config.yaml
model: "CTC audio transcriber"
dataset: "short read English sentences (LibriTTS-R)"
train_examples: 26041
gain_aug_db: 10
n_mels: 80
hop_length: 160
input: "log_mel"
spec_augment: false
win_length: 512
tokenizer: "char"
vocab_size: 32
arch: "conformer"
norm: "layernorm"
hidden_act: "gelu"
mlp_ratio: 6
head_dim: 32
fused_qkv: true
qk_norm: false
inner_norm: false
moe: "top_k"
num_experts: 64
moe_every: 2
expert_mlp_ratio: 1
experts_per_token: 1
shared_expert: false
subsampling: 2
layers: 14
width: 128
positions: "conv"
kernel_size: 15
residual_init: "none"
optimizer: "adamw"
learning_rate: 0.0016
beta1: 0.95
beta2: 0.999
eps: 1e-06
max_grad_norm: 1.0
ema_decay: 0.999
max_steps: 6000
batch_size: 256
epochs: 59.0
lr_schedule: "cosine"
final_lr_fraction: 0.1
warmup_steps: 120
weight_decay: 0.1
Rows from block 11 of a small CTC audio transcriber, named by matrix and row number. Rows with one number within an expert belong to one neuron, the router's apart. Each number is 500 + 50 x the weight over its row's rms, rounded and kept within 0 to 999. All counts start at 0. Numbers have three digits each. After the name is the row's rms in percent of the matrix's.
After each expert's rows are labels from the 100 clips, of 14848, where the router gives the expert most weight on average: "responds to" is what is common among them. Only what is clearly more common there than usual is listed. The data: short read English sentences (LibriTTS-R). In brackets: how many of the 100, against the usual share in percent.
# router: router (model.blocks.11.mlp.router.weight, 64x128), inputs 0-127
# up: expert up (model.blocks.11.mlp.up, 64x128x128), inputs 0-127
# down: expert down (model.blocks.11.mlp.down, 64x128x128, transposed), outputs 0-127

# expert 8
router.8 113:471478442524563527465492403540523454529435446495474484466466523509551496496585465434542408389568587444440424535466483512502614423511536392600503570467540434552537572496575510503438492512498548463566499418572500461538477494477439463418509519552516495555579588538520572530513535475457524543466439498456467531535484545453553441440548563511485453531480474600519586463509499522381561534488
up.2 101:406505555495459561453471539493484463509500537447541513456506518404453568493495459476512471505514501528508476585532482579531497469504447558551496505459404444488408476443519412486459449518516598486484411455510499413527468575518408564565480554629541423556601495492552543520599528460486547517443469558490449503569465444411547439527530381401399529472514488475544479461442464424484537514527
down.2 108:468565427478524544500435609410466488392462399530482518535473552478469461480450528521591467450425482447487491431521534540582425526458485534557501484467513493554471536501499566573538489500520504490528561456547479496459552462510433534489433450435408383532485502502493404524429489439547500473516607484585637537456483522566487563556537462429486430559566540490476482588542575568448523522512
up.3 099:494509470518487618454512486578561539548457471481613471490466585542586408449427580594485478487595409577404501539493474484486468490493524493444520592456449534572484565528563447579502507539479522492590483454486507427458490485439523488483529382516565468537433511529498513397473419477494531498529556513546476444493523557420536523525437494560592542560535424476482477536420534489513490591460
down.3 101:439475494566460521506390541510524458433464483411477499537541540376538527533484553482455497547525504503439571518502544466540490466569500453436413483457474462463590488556539496502546625527499436442445548564532459454409522510561464461515423480570512518643465507499474547477581491534429452565460454444387431545459535483550537466506470548524453485486529404517536598543442492510568538408474
responds to: the word "don't" (36 vs 2.1); the word "now" (34 vs 2.2); the word "not" (34 vs 6.3); the word "know" (31 vs 2.4)

# expert 9
router.9 143:480516449552447468480565552491455496565421516479485558589430521473485552411554475444449575573531514484485462416464488513589544480513446570545475543530411438487464529437537457565599506511463498514505544534497494486551513547400431524476527453530519481379488633456515604564433554534553540493481509481480534470573418434490503563554530471440583561465458445550413460563475501502471445579450
up.0 110:479501396454529500590484444479568430575561500588509474439489492495495566597502471486452548469459537447435558500515568503488443641577409539552490531485470427535433448561561477539504435555552561363621516509456505469535393477426451438514493487524540472495541445460525488434532496594498557549530479486540456513508578499478498508501525553435499506610459486519449553498452444552526510452485
down.0 109:519498581510480529533532512480457481584491521425568575592447578445401564479521487565513503578558477501501530533514442549571457469437361478443480461483528514535473426534384443470510446476514525558480489490432462506481428489607543463438563418638517488501547489474414548578462497477499508492504527402522574492457499420470481538585412408540487494460534554568495458485500514482469481555552
up.1 077:402533511576546491555514494561439403477498442479571553509462473467512484411497516463453432488471582492552532473526531497446489570451417517498517585520447511545468515527584548409563516544548489456579474500395599457563536487458488482580509460564480504479505485489568486433505491485541636485506477541479513501408491494475513448465496465572598418511481413606501599499539484438621563528480
down.1 072:502530415567499552482516566558449576506463527478558496489525456440510506465478518468465553528533489613445610456543517533552537453503450489570445531484531513486580545503507517546515508428494548478507431409530340493543495384542522470541463444560488426428487484531435494506529390477471489483474512448464571564527509497462414453494433544514499499531531431573393578624474526591539538494577
responds to: the word "again" (25 vs 0.9)

# expert 25
router.25 106:445392546518573473511540469527402461412491558425460493429434492477526459538580442507440563477491479550489405553553445426444569520546580528504547604434471482441546530502454499416506459492602506487578474599537487486577521510501561514444518537517468452434411449575551577493590444408497522461550474473525499526419454556508446572470521598531506473446495533545527535483555491536529491538524
up.2 092:513473464531461524534437503585545568516497489468490507427434627475414549513440491468493466439584576463517437472458498624564542489464482581548469479465463404462510495515501395527555452474572441518491503548567444441479510510551537471541557503391507577449548437486546526464547468557597497454523519448528525526484464567428506514398502501564392497477444531529557470501523453438443562386473
down.2 095:532457511533539510394437430529565511558503489456485553537538426534544465424470534429435535575517462454515572434534459560527481544516450377446483520457500517540485512543662523478433533467457579472580470517476568446494473449480483476507486484535557474522530493419478514390349572483511544485521408451479515587379463531541466464577522502511508533516480494477477448459554466423567470481440
up.3 104:552498484422451500480527502562546436533497512558431419450400545509445506523525530426521553545494513432563497449481481537572506499420440514565519535462497407489471494447532487528594431429524569457555528583504475404502475638454541486491411514497590550488514547575535574431504442531542380468533530509427539501418482513435468514417547520532473555516540494526591459513466531425495545416431
down.3 104:478494466530567485549432476550547437491459437416588456532572431456538584562484469454458550553439552511525541390441558513472533567517574469541460561482516540549519508485506513422457546448504569532534441504435537541526512383494524481411550468567428478527543506451409520566427487467484471576520477475546565583468539463529505372514479446460551567519524569475527514444534528353553475531495
responds to: the word "was" (32 vs 9.9); the word "of" (30 vs 9.7)

# expert 13
router.13 062:599536600526466501479545430504642461490516567460560451482434507544556483564465556523553456520458517520505561473450509561531418440518488505555495559462517491469485595528530478405474556548495552462551480467594502524533548454428570506560434514548438507538520374519536537505484472492492557458463424429431429484519475492467405545506418427464562412462514533450462581472457420506489461459400
up.0 114:469530481569492439477506518468516527554504589544579475491476429558538549515423595491442491529519504467501619562492445431456465527523419500557484488480542475462530500623481489465444466537461475499511495501569457507565393481477388481531429539522549476444406522425419395426491467434404580430437456434540456516594514430538456576494530530423528497552545574516505486521555501463446485554530
down.0 111:462364478435561443557534489423542531533440490530496501540421605493566493484501491530552576487486423484439479419491496506481422497528436497462429563497493556513534508483500504530540509548454525484519490462517605549525474586620452558513477501555468594498510394600540467619584493489562432435471576443522568546522539530452451579473492572452490480522553556559474505558462514516425437445494
up.1 117:433515479503507504501510434579550462505470506430455504449550439473472503523429480491514469401428465533511529458539511547419506408529565401472487537521440455467534593464551532442521498464536527476472415443578493461463532567449459473532464506431527498522514460570436493515573401625506452488528547495418481543471395587482485502466606471577421561516489546517443441476444513568420627453545
down.1 106:489514462482430521623463562582551524562481609488448523431496577538475576547467463505492564392557584410624565425487545511506492455413520483569496460426503533506519500530499580518445535543544557486520556559497497500571554570577480489473532497504500465487503512545487492515497462554422451482473470514547398484506574590523524445452510460458533630467430470523513559596505524534545511430567
responds to: the word "i" (45 vs 18.4)

# expert 58
router.58 133:553420483515515501592536550465562533416543485505545468555499575490421532534478555489398551548509475444548419499528492485565494571417530616545559480444490404493479524465504473453546466456479472460500448529560514545420573552467527473492531540403610459548445490536455470501524423572459426423551545471548610528509503416477476457481564522390459445457525484457459418561504521451470541574535
up.0 096:507558551549592512589499463523482381545468563541474549495472558611469484574502512478560473530392470464389518449500424475528610430468520548445467504487501499498492401475488511591613453470545467519421516543528527524469570489444569533494380482499535429518442423529542439480463474537457555549481632492463549469483563441481469496559551493477517460518426421511446471470565483472533513513521
down.0 096:505543584447424439461452506499483444545490490440529453527562547439424572453430439473460457548620563418452496537429567553486533585537490497516537564544410513512558469568432579510491563487417471476489560601439602521541595517505508466451427459524491537484452574563458482538571513475463572523445493447578484487497561430444444519416518482563464499468498473486495484549398515483435528553507
up.1 089:435523508535542522440450368469507490517459543509490455483486523566532427522455497398510482541526455437463518458458396513506481490527445615511499473540457478521431455539569554643467504456538505550602479394495533485469489436490447475594535523527472498613420503504479552539535532498492517487505468546508538520388573499453446551517474520478609399503450516545410512415515483557601564486463
down.1 085:478470455451463525477502489465485537522471483438567546569480423360565585396505494543488499568481464512525558478505572619530485548517503493479514543544414626492421429471431475457470542483527547537502509563542432511538436397475376500465485528548513485474510461454457376512448366460515530540453444518540488495537522398494493477530465455493515557471439543533485529460469497520558529604569
responds to: the word "was" (51 vs 9.9); the word "it" (40 vs 12.4)

# expert 59
router.59 109:540553514479504470487534470520535499496528455409516485506544466539421598479578489504507579499518503455466495473426457492633393428513549556416495468563480449457428438467479474453516440453538477505444557582475533517470501488500534403559452462470519578468543424512516592499483529546520455529433455417617515436550542436470425433518515461415583518580424509498549556548441477489397582495524
up.0 090:564489523460488543520560470456481529451477554431460570486543515584478547532383415429535499520539555528521510550523456391500502421523523598498546459420443496465442455547448577536459515532464496472661512471477555483485455462462543528547543460515550542422513618568433539472553544528447457456442534517539512556468602504441557534449496552543503457565476524457462452503530407427440500416548
down.0 092:488547447493521489539425509432551531399441564544481528510529506459497486616473552469439427511514587449623517561550552531512515444565537476473461505545518528483550421452479510555325477432543507557456487510490524499465542439459530543531505478480427621493556442623531484482523464483464468531503500512609513540552536482507428560568477508553492448398471464548441452451481453497422427454492
up.1 085:451435531523481494543491392525477500555571499559514626577413477535381500592429471476521557474505425499557479602435388512514508547456508597545498499504516501451566490506535492457541459623503504511545406405547554533460449397467553520568504498431555527497505561525457437411421479572519496460417521500561565542503501517528483497463514524495493492592471590435547484501505465475482512468511
down.1 085:530499402542575502346442456426554477476501643474529503447468500479563468538498561551545495570462573418613572562546465502510465541489587474533469484413582525440522470462505428593436537502434515521429507499474435556513585488483454499539432485504493434478512390491505495419474426560469419570437479507567524562494474561497572467552453485569465493471485489526566533500472467513507507503497
responds to: the word "i" (85 vs 18.4)

# expert 4
router.4 128:590561546477571524520400414505473521506514414491383515560448463573549531524469486561441468524523501529537520461546481533467463451499386440512477486548555431463528587530468597544584609591528426410530514490484490455564408537527487454421474434473470559404472480518545513413498434515499462507484522543563482494605511478419540460477501520564531588508498416549515471483449445508519433514502
up.0 103:510614390423451523437546540524391401504483602437523421543462493480524479497546468486527433503517512460482516494526476548496521468371577470527506484486445468479488493538527524428470605530511503531578438474554517479529532478489400534477456536428615440494529559528513473451489401549464455475591485545453480539483512438556568526569450566410562574431504494461517471398513488555555462530534
down.0 100:462445505496542585398484443415594462492532476527554490579437470483521483470555477577447550474527487521427531498537499555525466535436395514437437469483481522550532502537493456532600576521420526396515427491482463401538534471474531469463528515452518521534544417551448479502597499520542567377594538524515638495475594482507537449403522565458498442485494449528559472526485497422522439522514
up.1 115:483493579481582531469468558496425387416476573480489523492491570570535514490484564467463517475500521478496398508553482509529434432510472536609477492516525495561489470380559516478415502488454526515453548413488521541445482417576458539600461472429545492489577595478526440526436462599536441480529451408516485517521475437536571567452506574473479492407540550521601420559512490497514426554465
down.1 117:564492529570602595459473488547541454428428507524507503496439468557545463452505428389499618492512487476453518426508518538568548395445505473622421441521538456499428561535514543578474457404515504443538547453478529490447508481540471431528516456524467575414488518504474408388544400547592465483579527561482523559569494413520536536544475512496545492499512492505499505518537443431521438519515
responds to: the word "little" (33 vs 1.1); the word "a" (31 vs 12.2)

# expert 40
router.40 133:518516446491424520517478623521553433549531432486522485437486530498578506441521516506427438410522471537524510429438517520483402508483527558404515504468509539558506538578428432578472447486578594479546486426502480518606491526536532455439517550397591440576516449498433466552537466407567528454476482530394531500488557488460511538380478566523469544518489429446513544482485591474551503460449
up.2 110:435401518528439484514578462421546469478538520419498444523649508477500483502437569484525470431555509498460531568503394562473499498504564497489517541540601463594532502462459456576511559423528487470476517460513467470525645589514523567528420475528414493472497481491451555577451507466461454486460509540509402441632465460535496517481561395530530559427435491519523499482526472497557540434498
down.2 111:440571477509520556520535441484470488487521506510413491379503448507500469448572581506513514469486527454542533450490533459440430522403554450495430490427499504490438443472385474465473388518457595447541537561483473492468506516604513505387520501551450481504536454593535550484451508501480534490542536473442552524457533548431515462566407515469632515599493586457587566440491444469582556502467
up.3 104:473550558508443449501485481459580471467528470510493500470542465569496420447458499503569357494442551433552518488536558563472532520590481525519440523484504483505549480446490497579522482571456473451460525547532399506473555484464509478569407530380493413510433503579511687491525470617508433482534561510481502474574468502480541463461549494479528440516590475557416526480523456541569539415450
down.3 107:500470391451471577470584464452531438457504558560529533566472419463508538509486525549546503531454533523419448568495468530432478518480451470534528455489484481595527508510450501497546431458538525532573468596535564479533423527483520461478534510477444618490486444527566516439479556490542590441488517413536635412467533459371525551489555548482569358551530453513511431479527499534475478473587
responds to: the word "not" (30 vs 6.3); the word "me" (25 vs 4.7)

# expert 23
router.23 131:545513494512392556505525595492577517474480434379512495466523538479455549444582482462506446539545529432521483454515474516477480415481510421494548429452545521556434497539410530503439486458499604563484593531560516586377441507545479494454534481488603430501547543556469453483478477512523410491472494543434627564505517493579515566457474432483465518512526513491620539542517441453479459422449
up.2 095:515453464420542539485529476422472541565452426601474479477440519412539507504534585518516407543521474576523415492496533517607502513594505530571523576450428520477498584460636459520484547517456502438529505459458494525537491568460501458536548543529507459519489571580459493499468513517373437438408575485504479427478522527476440425511588540482482428447483502531481468509450478441483637452554
down.2 102:508412467531497598417487425469513555507544414494522438478524555463488477552532522450488489460478564521631537420509510470490495537539482466420521491508541552517449530499509416550452499477609529470422535508499539475518542566491479508509475408527492503477537441536528477425439479463444528433449574524495492546491456437471402524512494619664581396462439610527528522455470490425522530592488
up.3 094:468495467546486493491553503515467480461496473507462544487514364472462627495536556594417352604455495448520540438519511546497473533479494532483520536430462565447553527549430510466547468521410530456486524568503402642476549415468492468500537494550513498548533361464490500453442478517596515597525492483548516490516511580504494448502467504488521442478411511554448513525533430584553439446508
down.3 094:430444532539471485464530445529546547494558513508571438517530527528596510562513526516482519502513523520369598468509436462551524498492509410449528473563446536536581615466575547501520503496522418454514377473479427438518429569550556447518475484496470430510527494444433462606506433520441530529466537576495480411516414512651502473536475554540474599523545438537470515445415483456480473490498
responds to: the word "and" (63 vs 10.3); the word "in" (30 vs 6.7)

# expert 22
router.22 046:605574537468505497584461519456522577425516590542457493528447456522570513504533476570601546468528439442511494549483486490527395535478488528563558451443475577467484531468524471481544485539577507469452427479501544414478581468534424463523503424466451469520480416529515518556480568521555566398477502432521477553470485546468518491581436426465543531527571583521400448449405448568444526463396
up.0 094:490472365520470414496504503466471592579431536389473417578474529491463443472529558563532487501575489435466516519507571581520482429517536500477413528493452534546469490562524479486451483464473518497560509576460511466517524417429508555485474442371538544441564485515428408543555446467444506481524494611439535491580509538535461530505631514484547491535433556527545611513540459563458483536500
down.0 103:443515533474484628559498535515469446495575521442567560455482454525585470442516486529476513479576617493515528481580445563478509503529514578508473504498495472411523521471438493545441539448515470503453504389571542426489559449445509519462493556564497553533435505606559556435502487513485434596494456568525559501601467588568475462377515427551546525561482469476485547482564472533556441555592
up.1 104:474529486506409465482509522447544408596493446578463584514518446486465511519478530506541570477550515459513554451515470562478515526447525483509379448628418517393559442439528527562537593441540490481550493524438403523492409474446576592565530464469484567445434492554521590486521531529475530576532568547495537514523478555542502526530474516417560496562562484575413526505516521452522479603540
down.1 101:558515449395501470474467488473474436561498564481462535576419582556468536399569526482503492549530521552469503486463460609522493478472442431493473506461444563531545540613490491435511578578522514427503425608510531522497468510474573526532455494471448515595549541537545568451564432419382498648543518422555496526506419531513461416501471589537451455518533503446448521502509488513496541512518
responds to: the word "is" (34 vs 8.2); the word "it" (32 vs 12.4)

# expert 31
router.31 055:548511503512476485495498474478559538500502584483520485474495545444483474588494420521496554546516469416493406542523512562529520438467402516467526465563544553512527484430547437497457488538473470558525416604615442536456510508507508518566461475477390553542582390533521595484547475472456473447480540543454433549502518429499492494585463489476514451526514551343437540576527479634452439459420
up.0 098:525467465469457468449581453507460533557388484488435446421612386479540513521533489470520482450591579528472453495564557495434439511473501494566439507420533457515391551485512484466561514477463460513450581475494486447449473511406528504486520470590520479508439550453376486435477413516483486586520500529572531453534563467464429469390436509527426509472536465469445493498463597471595473467561
down.0 103:479497462497472468466434542532538556434451433517474561482516481470550429444498460376482546574526494553441458450366530437503516424425535432552470543494500493494429461559573476478473528454474517583570555531493470553517445493508455474485447589522497462586504609513475487651480459578503534465505503462486569555481565562473523610505548534508556494481513516486501615495518498626493481594545
up.1 093:531579600510503512523509382497506570447497500570498504515597438554451547534498427490523497472575411546518451533477435499579600507406513605515535462454516451497515515472540588438549539481535540455508438420507519486386480544429513594471516467565529526442491496570484511596507620544386447438494459550522527467554572571461517518513471413572534504504545481559550490464502554495516478545525
down.1 093:500535417424403477484491568483469524440469461414502435534563552482569479471466516432452463510395464504472472591458490446535537553514472518407596450474547513440561426445559506461479463494558439445466434476518453494494632494510470482456541516539514484506505418525449575473434554580525478514509516570529486533531461463511430476568622508531486375446490527585519551618537521530576560521506
responds to: the word "it" (33 vs 12.4); the word "is" (28 vs 8.2)

# expert 27
router.27 110:471542539484491481564427440594470428483379481520447483524472533486512623584506469514528553429518580493567437528474418425466477479527524486531372500479511413563461578556395518506526524579488432513552560464519473495442486489501449481502530540509560571449508559476417527552514529504481445557498448440559514451560554538581607430529554463435559500491466487599548459508444529443443515542548
up.0 094:500496490468525468454498465548446447459469477461485483519488555492497594546484501454519413472548550463539434521536427542429494494433542540438435481426508485555414540500528518512376483452540486512552510510535625531507424484514418530576481518436590485547518454495594395465523531477523488502502469460469567461384510585445491596507508474540488565511568639518456361543463502573539564451505
down.0 092:512487501500492498466520546483525557447521467491567516545555525482469489589496500532515529491494555385560465508518551400515576546435405555550504445422551509577480464466464487464486471561553528458476521471551354488439561457477550461504416435624436445480401507555507534498496424602485461411538537486490493393598473505508396517518444524507500498591541560432503560531470555556520486428528
up.1 094:559554496531445570399493498519501586492542392502496533575501474575435394485453538493460459486512487533462497537437586516507597480504549484438535595579482527543509552573506529521480498599472504435409427494545516529477494448475533526442526379533534497455439506492460519375483506482458517405422365470470468549504478502487553492467466484530513486537504533476573471577485530450582524477639
down.1 095:492495435482511506445419552515525510489342458452576540563470439506526579584395471458479515554459497483560507584479530497478503489543441516495545620540398470502589592563481475518517483539562431444558472448468552453575456572457512440400479476579497539534535528486499474430521568453490454409430490429504534469455470535456515524443618443554437525511453491482528507509580466539456516465523
responds to: the word "we" (75 vs 3); the word "will" (27 vs 3)

# expert 44
router.44 054:505510503465435510512544413560549528559418495566498534437495497447572526535465561497582469507497466484504568573469528487501405536483441391553535427536423558556532515548585534553522414458581419518421535399487528446448541477407456485534499418550536491514506427534434475454445456515431479483484391538424490507443547532549461569524541484593476471484507587465569544548543431566443461491533
up.0 094:462514496488496500483505502489480596478505493538596441539564519505468491577463599459506497516494502432508573519479402539485508569412439406426369454495465514563515634503515521544503598513516490496437437483540497395484429460461529510497436463495482439618415561531459459474470487521483423533496498498436498439472506458516437469474493532594438428542438549531553517643576506512528426484489
down.0 107:517506524501527488496612470527497553448494496549462404473503575510466487347538588585523507470562478452582405432531426505495402475554496513428562458521497564444520572506512485557443516497442561426521548527511467493482439469511533441419523496461588553509417496500538565431512457445457489543444449405557510449531565511541409597601493581474541542558495505452511515450480448527446515560529
up.1 102:588439481465511546469552467548624550457582626485528453487542486524473538498465559599516575529491479474447461537555456481576492479450518433580452514379449439471526461503526436516499483425496493474594357537474505552497458434534503487451491544473521469536489550516535469472558439565520524464458523483568608470436439480493469466586549553586433484456507482487476482453565553585531571575485
down.1 093:618490485549534495407509547460466455521481436463571468501516609423486573633662513532499492518515505509489504473520571547504512444476507457562558492567549498535515466490502512530481463473482577406628544486532420484442544480482485477477556549487579503524505525483426472558504521491466474439416528585447576528496571465492460460441456424552560462462540485472398469542537595471420457542464
responds to: the word "i" (41 vs 18.4)

# expert 28
router.28 139:423545557538479473522503508404480535457562492522472580563426432515515395554394495405490554567494519483439537453503561503522484558410517537378448445453471513507599454487488489495460594485425473512444471516530469568520526466518512412572499608557530397504538469502523440502440557444514510463452546516500581474553486451514468571502497548482484370444606507551430488532475519519539525521571
up.2 113:535563557404510535534483496499465535497646476540499507491458494631553506541579560462517539463546450531474505558507487441550529401524515558535485515461421380466453510425428544469480521478519539403480497508416507436537497469457433611618477457503525460489540429568466531566520439526498453533468450497527468484483444498541484464486407479542579574483565420480537498507549525550519458385423
down.2 118:551534524403574414527496454399526627594521423480456509392543458615481485537586467487437426507456510468437494470490416544528444498505460564458555469484388546414498471489421527496531465422514440476462598448521512541505519540450522616509506522575547591497474475477476502456546551519476462509513489621518497535541452572578507490457502493530472486523470497451511584516555527572503540473473
up.3 110:544600508521493510586557509473476448514481490514623522505487535565507513470510454543585421444465515484458482518485485493518476516438436505466483469508530486603521494505460524468537514521531529555497495510606524588505472458461504535506570465421552385521461523353613504520414630381529538612512504497473495555544499533484406521493498508526422550464495437475494492410474558516432517549377
down.3 112:450501535477555599486505469486508440531526472482577460523535492539462515492483422411500468544573548492515461484525558405463460570505506451536578438490491450520600501518525517480573475533440523529514413521427525588382522452583553524451461466506488428459494385455461555499535589564492513417442548439489589427526443447481448594470483469525582577507480548604509499465529494518467617552553
responds to: text has "very" (26 vs 1.6)

# expert 43
router.43 095:454436540498585442550396492554528463509480568550472446513515559484510536484569540505435571493465558544567542544478429405518401498557407658486448463482547487580406474539523517532546479409502488469571522457472505426459585491537441565582468529567485507551521467505485535541486484502509446469515537524571543461582487457558598455517508452444406431532451512455506500534455531448445535563431
up.2 114:501472492564570483530464407510474536523510443535451472400518517547531498482544567434439497442480519560489557570545411405494451422429520592498484507412507571438482497490539489524534502498473563432582447484557524532468516537512450416519589523495532503424496463476587515558430535547549438468459536474526658402526440468411594508495547459451558534533537456434471548584507522446475579490511
down.2 122:598519414526413511438564552539442514523440468478481570503455408459462485556466518546469584450480484479565556514523516509633507390563498579504435573495401589463525531424527508472521424487572536454526436492560486404540532497518457560503414571404471510502547529499498545456493484492570446508538426523525573529564521480478444588510456434453496516438553571515438522563507519597506479529508
up.3 118:551485447481518551581499522563466481519406545427522415445571458494567463515464383427445518481526507474525521510523473529533557511596631401564452511490512431479528570510451566474465400514458503545494455427442447530494532486558516629523526490524494481444453504479391522525572418526538464532573442558504430527457534493538469398533546565471513529487468529606496444427502516472517510588459
down.3 115:460553469444471517453380552480500492547427481497505411510529499550557437493577404456487571503525502463436538429473541444478558493566450413606458492503605499543528563516482577506530555402527518505499465450496508565555510532576551498488600494579432549476570501523571385505516467451485508477551481503499509588425620464534523483477481486534522562485436548462426506432531532488378463452520
responds to: the word "have" (41 vs 4.2); the word "had" (39 vs 3.1); the word "i" (38 vs 18.4)

# expert 39
router.39 124:412413516440504526612495482469489489461580489518455573522483459453523580533530498496477579365497465492557552530498442513483530620579510433517528566445452442506411412401467479564487489606439486563439433508573521470456528501456406576493471537545460507548465468441545533561572477475450515515455571463484455490533538471397451534511493476505543511447550517529562511447569502536418445539557
up.2 086:580512530467512619436531547539563551488528532455487471443511590457498464505509533474453539547496516547501556457560451543463521526413516438448604438577508525509504471519501476426437479502468579470518470465500502526412422486481576457471586539448529480567497457591541468487468553497531507435629505436483428553474561544493389610451492558555626411472457436447478477500463492412545512529526
down.2 083:514562484454497425538501363489517446413501521594562507509521578487548508442451500539519427553451444546473569552468478512582553529488435502475528545607500538451500537500591445479495522470517533542422524411447489491515454382504509580520506531465620531458474506594497471482446442510486455502537379610528418487535524530421498481594436411507569520471468499531453502508487502591541516472443
up.3 089:508551527436458493603503494497528534456560379543498401491495563481496534505547657606502536469486477508528433453572469404605574497559532477510509526457527471541440500504587557531456451416558440530447551535529438514433502477465456486478524535569374497525460461494504393500525504500528451445480505516452465424520495485440507404469530477565494423513599501590478528597533463507491480491544
down.3 085:477483596541548527461527460486477550485560425543464612463587517428453479481478514565513567496586564383542470531517495389462434571485424499446456474478531511544451535398497444575507391539420532447529493485524456481560425567411487471565411554607541509526504522484489546431548499458528484557460582441499539491430451452495483525448537523506497547508441508419572492521450407480475532492476
responds to: the word "she" (52 vs 5.5)